A small contrastive image-text model, trained from scratch.
Training: muon at rate 0.01, 7200 steps, batches of 256.
Rows from block 4 of the image encoder of a small contrastive image-text model, named by matrix and row number. Rows with one number belong to one channel. Each number is 128 + 32 x the weight over its row's rms, rounded and kept within 0 to 255. All counts start at 0. After the name is the row's rms in percent of the matrix's.
After each channel's rows are labels from the 100 images, of 14848, where the channel reaches its highest value: "top examples" is what is common among them. Only what is clearly more common there than usual is listed. The data: regions of photos with short descriptions (Visual Genome). In brackets: how many of the 100, against the usual share in percent.
# convs0: first 3x3 conv (encoder.blocks.4.convs.0.weight, 144x144x3x3, each kernel summed), inputs 72-143
# convs1: second 3x3 conv (encoder.blocks.4.convs.1.weight, 144x144x3x3, transposed, each kernel summed), outputs 72-143

convs0.99 114 [135  67 132 194 160  97  60 109 153 119 135 139 122 136 137 174  85 107  60 185 114 154  98 146 112 147  68 151 126 112 129 119  92 110 149 167 138 157 154 102  93 125 131 127 167 126 151 135 170  71 124  88 142 110  92 128 119 138  69 139 175  91  73 172 160 134 140 123 106 131 176 193]
convs1.99 104 [182 110 120 121 127 183  62  72 160 171  29 120 146 131 144 111 154 128 154 165 103  90  78  75 126 114 126 104 140  69 116 110  98 171 131  90  59 149 146 153 109 165 136 160 117 138 143 183 105 165 165 101 134 154 145 117 146 127 116  85 127  85 116 114 131 159 135 154 119 106 170  57]
top examples: text has "sky" (25 vs 2)

convs0.66 088 [ 84  82 162 222  76 177 135 127 131 107 151 129  90 174 123  92 130 136  96 122 146 115 149 122 137 112  40 137  91 153 166 118 165 139  33 128 145 129  90 117  94 121 121 110 124  90 138  53 161 157  75 105 156  90 140 131 177 178 132 115 179 132  75 145 113 114 101 132 115 136 134 120]
convs1.66 088 [144 162 181 194 175 119 116 133 140 180  88 159 160 150 180 139 147 191 128 127 134 117 127 118  99 117 130 110 191  50 101 130 136 153 133  84 153 156 104 114 118 118 112 151 120 144 121 145 113 108 151  90  95  96 151 126 167 147  64 142  83 112  84 107 115 147 130 157 158 180  93  71]
top examples: text has "sky" (25 vs 2)

convs0.7 097 [ 74 158 153 101  73 149 151  83  84 119 134 120 127 110 134  91 137 152 133 153  71 109 122 163 118 140 104 150  76 151 127 114 139 153  75 179 112 152 135 112 169 131 113 119 105 105 129  95  74 107  86  94 100  56 180 154 103 149 119 155 133  62  74 158 111 131  82 141 162 120  92  83]
convs1.7 080 [131 139 118 138  78 117 101 186  61 170 134 152 119 186 151 158 113 142 174 106 159 136 114 115 124 154  57 112 164  99 159 137  98 109 151 118 134 147 124 133 101  99 188 130 118 136 144 129 121 129 118 187  61 148  90 136 106 129 133 127  95 173 110  97 135 139 126 122 141 209 189 144]
top examples: text has "sky" (32 vs 2)

convs0.13 098 [ 84  84 118  74  98 130 155 112 187 150 124 184 152 146  97 241 123 107  97 146 136 135 100 108 140 140 102 124 136 124  96 127  77 120 211  96 200  95 177 161 133 175 128  96 182  52 151 148 133 122 119 140 117  98 127 140 112 119 114 117 132  42 151 105 112 101 122  72  81 112  94 153]
convs1.13 077 [119  66 124 167 147 158 141 141 117 100 113 112 174 119 117 105 153 142  66 121 204  86 129 108 105 155 148 139 127 138 122 139 155  78  76  72  97 156 168 136 146 169 180 166 126 108 142 138 163 173 108  86 149 163 161 113 125 148 116 146 170 180 159  85 138 120 165 174 166 113 105 139]
top examples: text has "sky" (41 vs 2); text has "blue" (29 vs 5.2)

convs0.16 096 [ 82  70  79 120 118 145 166 130  55 106 140 160 148 115  99 103 153 162 135 160 140 116 106  93 152 175  84 159 168  77  97 151 109  91 145 112 176 124 184 147 123 153 122  86 142  87 161 106 200 160  42 166 148 161 188  96  73 116 109 133 115  89 111  88 149 145 147 121 120  96 112 158]
convs1.16 070 [140 134 156 132 129 130  77 138 186 165 125  97  99 137 174 163 121 158  88 108 156 146  76 143 144 122 186 137  79 183 156 142 152 113 118  39  44 143  81 117 143 169 144 188 133 130 134 168 153 132 180 104 123  99 137 108 151 118 102 106 139  71 139 122 121 132 177 156  88 123 111  68]
top examples: text has "sky" (27 vs 2)

convs0.33 109 [140  91 140  93 137 136 167 145 118 139 158 114  94 141 144 119  95 153 125  84 226 168  90 138 157 186  79 155 121 117 165 153 124 157 121  82 104 130 120 126 165  86 149 151 101 133 165 176 141 111 153  97 116  95 157 113 147  91  94 185 147 139 117 116 110 159 123 144 120 136 136 163]
convs1.33 079 [135  92  89  79 155  86 113 130 101 143  86  88 151 134 138 119 159 108 141 108  58 119 157 137 151 166  96 148 150  99 145  98 173 121 118 159 162  80 122 110 178 148 107 152  96 121  98 134  60 157 143  66 129  92 122 198  93 123 201 138 145 114 117 135 115 143 125 109 123 146 109  95]
top examples: text has "zebra" (28 vs 0.7)

convs0.116 118 [134 225 123  96  19 108 129 142 146 119  80  82 161 116 158  86 109 170 137 139 126 132 163 152 144  87 129 147 161 130 112 100 136 128  66  96 109 124  94 131 208  79 139 106 108 159 112  99 160 147 149 143 126 146 111  57 142 109 165 165 124  81 129  98 179  79 126  93 113 135 133 148]
convs1.116 102 [ 91  60 142 110 178  92  93 174  98 131 132  98 199 128  89 162 129 103 114 117 117 142 109  99 140 140 130 128 125 149 141 105 169 108 139 169 134 144 103  90 105 100  89 119 153  77 163  61  92  99  96  95 105  97 119 169 137  93  89 123 107  99 163  90 148 119 161 110 129 147 118 119]
top examples: text has "zebra" (31 vs 0.7)