A small contrastive image-text model, trained from scratch.
Model: encoder arch wide_resnet, encoder activation relu, encoder depths [2, 3, 3], text encoder layers 6, text encoder norm layernorm, text encoder activation gelu.
Training: muon at rate 0.01, 7200 steps, batches of 256.
Data: trained on regions of photos with short descriptions (Visual Genome), 36.2 epochs.
Rows from block 2 of the text encoder, named by matrix and row number. Rows with one number belong to one attention dimension. Each number is 128 + 24 x the weight over the matrix's rms, rounded and kept within 0 to 255. All counts start at 0. Numbers have three digits each.
# v: attention query, key and value (stacked) (text_encoder.blocks.2.attn.qkv.weight, 1152x384, the v third), inputs 256-383
# proj: attention output (text_encoder.blocks.2.attn.proj.weight, 384x384, transposed), outputs 256-383
v.129:149151070178092135028123126157103166113054148135188127148162133090118103126083098127122068186133130138134107164121154139145129113134099134172143113083131160147102126173107143141139141107129136091130071103171140137098112102130113172109165138150164075112136113179094141177149197128136125108119140153125104187122149136162149143131133111128142153135084157113106143109096151152154143104125
v.130:063087172139143092161147154089118171135151097139157160147147097165142125134100093127147168135124115079163174127078110093157100167175157103147154151116093139133164126096104100092105176076122134138090132102084134140103139133153111153121100159101133142166101111157138113154129090124157094111162142119136123109145152127163142129105141131122096160130145131136155125133167129156155108170100
v.131:131161176176155110174113130089171101118127167163126100139143108150143160126133127141111135156135110124112115101114129105109121098157179130111118130175149083114105166125154091137153144135110124124127143129124136164130074160092128149093084105125111119143082112090158128165136115105105122117122098129081106156150161107141136170166180128142113150125146128146106065156109101119161130107104
v.132:157114107112166150120139095139113100152114124141146109107165119155122120168080131085125125104158126134105130073145113158110147149124170122096117139124095087124125112114111122142108094094224161086092109131132169105198153087108136128099144173117142158117089159134107132138133102157177156093130155114127124122120123124112113115110123121120137171111122114152111113073116131148155067120140
v.133:106157114130117150159135164143129126138126128091156130086147139117127097156067119131146152133097105159109140128134119132072134169148185113111066099122130100108098108128169173104120097102154132120129154105127061118096148145111125135169093128128170133154079157117130161177145129119150083079171131111139172176146107150127153152109104072082085133154154149118122137082120139105167139126165
v.134:143139155153124125145144112096141148116110118088147143147141102128137148193093117095142139136112136091100133143111112131132090128138118122155113108101130184164150169105128158124164172117172123133146128122120089115182102082110155092127082159119117122129173117154133103110126104159175141120114159094151099134134123136127170142109122161138134106088128148158147089167128108127116072100107
v.135:114064119098122063113170079120115114112138121098136112119153129144142133100119125100137092121107143156119081100124152134138129133137134098150138111098141120109138112189131163126159098091143145122152126102130144109175141097171120113114131118119078104169130108121141163102153141130138185160099139161144177086139113161107082134141127127124159112129148108144166161112119087121122125125147
v.136:071151122115167072106114148105110089125114132127115128149085147109171102111137159125080164108132125116091112173097159110164122175110117109146145088135136129146111110110113112117129116124103094118130101165141101121071167130127093107154178088065129149124082168126133129180055126122066168128132128105108150117115122152113115099074164105182165151147101133118188160156184122130063128151160
v.137:144140075129183130103092108150135107099116164147112098172129121127170153149117153098121126117115076124168109127110129130128156160124148118120108133154118091142111182119139085114121131151161097131112124160123091121115166152136136116163149144142152111149106120146151161135148174135132131075121143118108163153116141150156141131098144089091152140168142117130149152131077112119098064109125
v.138:084169107137128134114102118120102093129148135104119113152119138107140184116144140142077127146092092169103133093163140123145125079163129141129132130125119105124103147134108140134158105146105136141155128095158177077116099137111185106120141112149163107146136148162138107134123112151148137127131150102095057147101098128126090084101120144149156120175184183108101106148122135093055138130138
v.139:174164131123057195135089110171139135103122113092111117124130101102108047168102085146121106075153149155078095118126178103108135155149159111129132125152117104094077094148132142141134137127153116122147131149138126161173150106153104096148143148160151143095118158142130143096185102141088129159094135140158139069113065155106091159099099132110127112115115128125147137113115124134128151139133
proj.129:138115119154124112178126128121135085161164148095113157108155123167161137124132140140135173110108130152096100093143078150093094158136167164094115158177157127121138075115127124075104080128138135152152127129099116087152111195119097082081145094100111148130127089071097145084114079100141168130092099094142105083137145107093120096119118131116169128112188123112141103170145126082128099102154
proj.130:156161093117091086105112102157138129133131168135097102110122153122133104103160140122119113081090111104115118118189129159131120120120124139117091094151172124163096094166162121123136065154117139147186149148157096150111136140121106116105105153142134141156098097136146160128141132155093143112102113103114182111142129144085152138139121161162117086103181135113105122158160107130111203092113
proj.131:174115094123117129121190157166105133128140133141086128111060134122153090135121121131157178153132114118201096156136153166185159150130083101117098125062084113168146103118122191188162117136154135101125145146108168077146175117118166137174156116143150154052153124075076151130133123178134093143124155147146161109143111142129137125100155119165112124122090129108187214096106131115113177143090
proj.132:099114087140087098140154133161136194133126111133130173119086136109183100113128085135131146100095125114115138160134164084107127131110161131157120127148146157123137129157115133126128126114084110109197152127105085134096143187136099111144141122154126113140138106110125097100133170107061074115135139133111136119139117100142137166137148100154115107113110147087192171187090119135120129107152
proj.133:124117127106132155146124108136079184183187078164136115155116100152102152152183104167129120181140194098136066172145156139138091109050111146135176155131101151184104134121116112116151199125102142161123107148128155182147141134134129106093143121170126113153123085188087100120140161155086166170100065165131146119139085153153117068151178129145123129095135120146168095141117122152131089101129
proj.134:112135094085138123078162125164088146103139124155153135111127165155074157093147111141149107085135089136115152112140080167091153140076104165123113160135113092142062112136115102137119136129085138097137168067108164131091126145104178178114151098097117147158123093106079167106109170111119132087114102124151164138121105137127157106161085150127060137163175095111098156089125092132140152120120
proj.135:131144146155076162126076158125160147178137187122091166116120084113129132164157137153165105143177162106133131102110146106117112159136119116114137166119130133103146102107124140118109114180098125120090120121144143126107163131109114120130080148147122120133120120092148116148144173096136065096157152098108058117122162118132131093119109145147053112152081150130063100118115118184135149139172
proj.136:182132186150094172152110142126149147105098121125127141129153133142157157149095145126165113103113116115203178101166108129108141153109161152126107179085083165099163112109135154156122079091160091137132172135131177125136101102114089142159148133172107094143141127140127055107128190139148105133119157179149129134124143076095142157129118142141127165177137120130073140076103148127139152139052
proj.137:165101142134111154119154085151156161089127107132148132143096088167104110126152096108135125090163153147073134086124108134145124070164104136138133141134096141113128142130078093141129106153120114127180149107085181149206160138121095139118174101147081086094152111111128127112148105124131126145130107119106094099106119141091093140159163138115115146133113141157117149105116100100137179147093
proj.138:107122173169089126119140069088117172135113155082131176106142107146084098178104128115181105123116173130083140151121145116126126148076102124108120110116116171139128130140123123162111194123144124164069131177111079194093146116163115119148102126132114183141134163133159154102119133102136153152144095146144136120180162080129121136136143123128130166140082072114170161099136103160142090125108
proj.139:086148111124200131147098150125113106132124084113164129084132128136112214117173145099073139166142129135119127156147116124118091116140064147136191138084145174162161126084150134125145156126150111134047107086123083105127112111091198203095072115069150115122108098153128120145101124070183124151129107102079105133106113128163141087147190176076134125130140091138121098122142144132123090128184