From a checkpoint of a small contrastive image-text model.
Training: muon at rate 0.01, 7200 steps.
Data: trained on regions of photos with short descriptions (Visual Genome), 50862 training examples.
Rows from block 4 of the image encoder of a small contrastive image-text model, named by matrix and row number. Rows with one number belong to one channel. Each number is 128 + 24 x the weight over its row's rms, rounded and kept within 0 to 255. All counts start at 0. Numbers have three digits each.
After each channel's rows are labels from the 100 images, of 14848, where the channel reaches its highest value: "top examples" is what is common among them. Only what is clearly more common there than usual is listed. The data: regions of photos with short descriptions (Visual Genome). In brackets: how many of the 100.
# convs0: first 3x3 conv (encoder.blocks.4.convs.0.weight, 144x144x3x3, each kernel summed), inputs 0-71
# convs1: second 3x3 conv (encoder.blocks.4.convs.1.weight, 144x144x3x3, transposed, each kernel summed), outputs 0-71

convs0.130:117117103139116160135141096120072168170144137129137133111122096065134136178101112137131132108094119121145143161121127049132158110178157101150088098114145116127125085110160102115101165136154122140130126147140111166086
convs1.130:111115137131149117115123093156134112093111161172134131157133144140159107082156170154102099174147107103118095093090117088113102133081130149090164155155091111132116152111112147092135116121109128131132125128127078129136
top examples: text has "sky" (29)

convs0.5:119111183112120171143089120105149135197115122093122139162119150120107109141142118138142124138129123162138116117153100146143166100132132131128112150133153122130137146173151148080117151155115115126147106108077158149119
convs1.5:111119122101153097110163082123149119161111093147115151122151151107122143090112093100123145115159166088117135195137164132130172122167131138133116144145151151121137128069113163126109116104138168161122166122120140127102
top examples: text has "sky" (32); text has "white" (29)

convs0.13:111128145090145099140106155132129145155125144091118116126141108147119095104162125085139149099125116118167117108110158108128157106129142163151098127097125113179107154127124100108115138130121110151136138129130124174090
convs1.13:172123154149125127098152109122097161117125082082098157165130143106152136122070111142098076139109118096089103120115132135107096136096128154120150164135110138064127127088139111145124116103169127153153172132126131122135
top examples: text has "sky" (41); text has "blue" (29)

convs0.33:162140145103114123111126111142124104181118131151056132143124179117110121055125137103202137075142109101142125139136117136138096137093138093149148104182144147153138159107134155129141142166123120123151114123119127102171
convs1.33:081108143106119144120092086126107116089114112127150164126120061108102124103068120141111183150117119142125153130077183185167094140108103143123145126114134102101128115142120107125137114132154168141146137111118138153125
top examples: text has "zebra" (28)

convs0.116:134123099137167096121154134113138111084133142104122116144157113083120117106160112079142137162154106119154151147132157086129142131126123174121152157144127162134100161150109148107135107134115109127121156135166114125186
convs1.116:134112077121121136140138153102123075121162141166153108093113085136132149158117122121136109100125109134103121178134097130125064119099125062140122076099109113127195114140146115146154142096167134128149099100105126154134
top examples: text has "zebra" (31)

convs0.77:139130116142172127123111111082142120138135124092160158116134176134133122101142132172155112148145129142127094080120115097153118093121113079176123118158179133115106091113159145137139140163175165116178166101123122131126
convs1.77:106114116108163150095125145101111124155144142125150119156135080111140172121135125118146133155110111155138189136125180171107116102108132117131139140120095123156127164099114139145107129121094137152105132127116158109157
top examples: text has "sky" (51); text has "blue" (39)

convs0.99:124129118106104150128115116111145116120105169107148121118134101115153061079173125139155131107097111090145141137120126159147095159143143048120111086128129099116112162165130116131120135131131128160106107135095158123131
convs1.99:120143174124126109105120118157092130099138086148123178137090101128115152127109152084085105131144100129129120158077150166141155093132126116114129111120119132131126102078143090134128137153155131121135152171103120144109
top examples: text has "sky" (25)

convs0.16:120153108149130071115104113123104115152115138093120104143143159161100115104151133115104134129132138118140151161162157135147140098162158155110097136125151136127128149176104085151130127148122103163098079137133089136120
convs1.16:144102118130078149136146125110109157103146158094097159148125105099166097115125107132143087144098152126088117116108083160128122164098100110146134163108162131107097145128117156152136149106124160155130117111097149131090
top examples: text has "sky" (27)

convs0.66:129132105137118140107123154137138149146122151124100084062122120138140144090132120140110128149123173139136147138118166120144155131179145096138129095088153133089120118166111129126127139082148121143086093139115154123164
convs1.66:115098147138143096154105121155073155132106130139153107133097084105111121100175135147122111152136110112176050148115169156117120112116101132155098116134114124111121123100173090123135108109135087096136102147127115152127
top examples: text has "sky" (25)

convs0.7:158110183118147189180156163099121134184127120112130090161108126108084139082134150097136085138108132126152117145128164145094127125158131114151132147132178129121138109159099097153119138139112124152146118134146133112138
convs1.7:131127066180161146144133140124132120162148140094135126087165099134153097155125121118103085148118109133134117122134108145154160110069142129150128081168181141152124152122124144127130158103171150143147169114087139125096
top examples: text has "sky" (32)

convs0.17:132099172106142149108146135134140156132074127111080138133149165167103109092191182124127112113136136102121162178158163106072126086129160089119121132103137137173152152129122128118155157121114104138119130134122112132143
convs1.17:169175109156112127165184133138109106149130119119165113172129105127140101172108090149127140144139140155161078124099115139158116165162140159146146141129101146055134136175096094150117109126151126110130122132090085119064
top examples: text has "sky" (30)