From a checkpoint of a small contrastive image-text model.
Model: 16.9M parameters, encoder activation relu.
Rows from block 3 of the image encoder of a small contrastive image-text model, named by matrix and row number. Rows with one number belong to one channel. Each number is 500 + 50 x the weight over its row's rms, rounded and kept within 0 to 999. All counts start at 0. Numbers have three digits each. After the name is the row's rms in percent of the matrix's.
Before each channel's rows are labels from the 100 images, of 14848, where the channel reaches its highest value: "top examples" is what is common among them. Only what is clearly more common there than usual is listed. The data: regions of photos with short descriptions (Visual Genome). In brackets: how many of the 100.
# convs0: first 3x3 conv (encoder.blocks.3.convs.0.weight, 144x144x3x3, each kernel summed), inputs 0-143
# convs1: second 3x3 conv (encoder.blocks.3.convs.1.weight, 144x144x3x3, transposed, each kernel summed), outputs 0-143

top examples: text has "sky" (46); text has "blue" (35); text has "white" (34)
convs0.11 101:532501447549557519468473449589417366469553539511560538371559479504512505655485541420500482566518527461533456446451534524470453517510507525586543550516583562460481520485486456449468464458445486511490530496615494441517495345486436458547520509440528460568455422510483420553449510479533488555512550515504521425455503524559597549558511493514603554536552521499436415475525511486452531584487528451461516513528520540521555456391496544565463
convs1.11 077:561498426520529471475516505516476432519472505549500521534471517424595473438403513619505461502548443463512531464603447430521542495541574523521571565476583458555508416588457459540467501624589516485481481506401483526496497511537444441521475478444483581389452520515505575523549504511483476373513524532579549559562472538563418534470550480517443569523550433520553583501470530421530433464455451528553415563459528470481480549471546527593478

top examples: text has "sky" (28)
convs0.12 098:502438560540548576560404497462492495450452483427488510528493580476508509496482554499583453501453486450450590444508508579484461502540566520498551490481546503556573467561520495616512550464437492496553640359534527535495496365476594495498465502510597403525546519395470464413521565442558503580511403531433528516442495525517440493554410533443479487508469554476450480553487505547466476465475527492511526428581486519462566496477436505432440
convs1.12 095:510522526416439481466561514472478544504454486523484539495462428448551506566495475455502516464484483508402478457496543489546455422507518501531426571473564419385426511530494569517446406536521488490389389535510561561459475462497472486531548414539513472502516512480420571476464430472464496495445555551499483460405544597490452367398479436449525535430499346561536525472495492495518480495568451588401470526432472584443524439451501489521509

top examples: text has "zebra" (29)
convs0.124 107:515454501517482528542445501444411496643490463549449492415414498499479612491483518458567518425548480515484545552373493500550471455416470343516507413479471486503452540532513569490575503452504554471478518437470500493530467487492485548484521454548472496643470604401496500456517528498492552420571450385510502442526517468554481493488531460501560464458551480519471482435513468461541505481620557493587548534482497483496436395433549567525513
convs1.124 096:463543553424457492448464426434511525475521541626518476523404521563479511533524468550501570540536511520455400524421538586546454524452551438525560416450574563536518504414528537500623501468569477439458451521429503510586483490522380543509422559470525426493522457524504440556448525427538535558473562457538471414523507461548501532522477579524558552437469488540533523448452644454553567514522439523535522466515461581484533484532495550534582

top examples: text has "sheep" (28)
convs0.119 100:438526391458479510498503501555429508506460532482517483501477558478493549538578506535574499400573418492492479486349485441418461465404612490531531535560533545594541566358477463458528431546439527469486440457585577515460443506534531517483564441476464516498535555451451536458489495450422476465467549530404563472567489457526516406475531562438577450481490489494496471481442561571477541409439477422466485453506467454502488482435526572526549
convs1.119 093:545435484576480504580490574475511473428467485506439461463426621603468518455501464475559538527470542546542589452548462455501442528460434559549492520447426570517433439548574482460431479486560432467493523585496480541545467520500479527550410580510549526555475499492473587562449491425521512599530454485551542505530547565479496581487550576490526563454561485530425448384503601468532520544459427502608474481443442491527491473561483528514612

top examples: text has "sky" (27)
convs0.106 091:436637553480543454465450535503430574548494459478552462455568460423564402443581387502491503562453524546515476500487604452502437581540503472503492568577652529473471516597480490436492495431521574465485492437465498468499576503603541543526472562548502491488496438532453551543479493532508488489552519533457381459543546466435506445469462461535470468485459423508500527509509543466468592652445458471460458512488527506493491445462478442478430
convs1.106 076:555496493575489513486525535534562488435549468584471495542531534557490572530539516564486638484510466483538475474521508585546519318535568610401477515512464461570566489502498485484657547456531536504510520469609519523416525545506635566579524473553465519547562547537548538569510442568476471452496519433484482531467527496471505513405509494441471518562457508505530529547537465440522483543471534467453490485413495459533433489515603588509478

top examples: text has "sky" (28)
convs0.49 094:540465595486494477467454531509467463597456457436574514503601569384540470525516535426498469479491520436535592520515495482373523436478632449580496590515580502437515577529410523486506504538413487488488550526504467524526412480483508434506530503526608449456530606496387500439496545533500580487490582492499474476443559526553469473555464511494487553518478533484474573491462504483512520520613588444515630490447489547495562486465474460563481
convs1.49 071:507589554505551508403477527550467469454439431548539475465515531526490514437420421461454414482478401523486446535475555448504411537516549504499548462494408489514479508540504465522544486494572550506452419503479503532466366367446453520431529539448553452535499471518505499499480483452428435516551458523542523538443514418544430476459555430531592551519505502501561464567375562441400428600560420418496505485498501474538570552540485547574506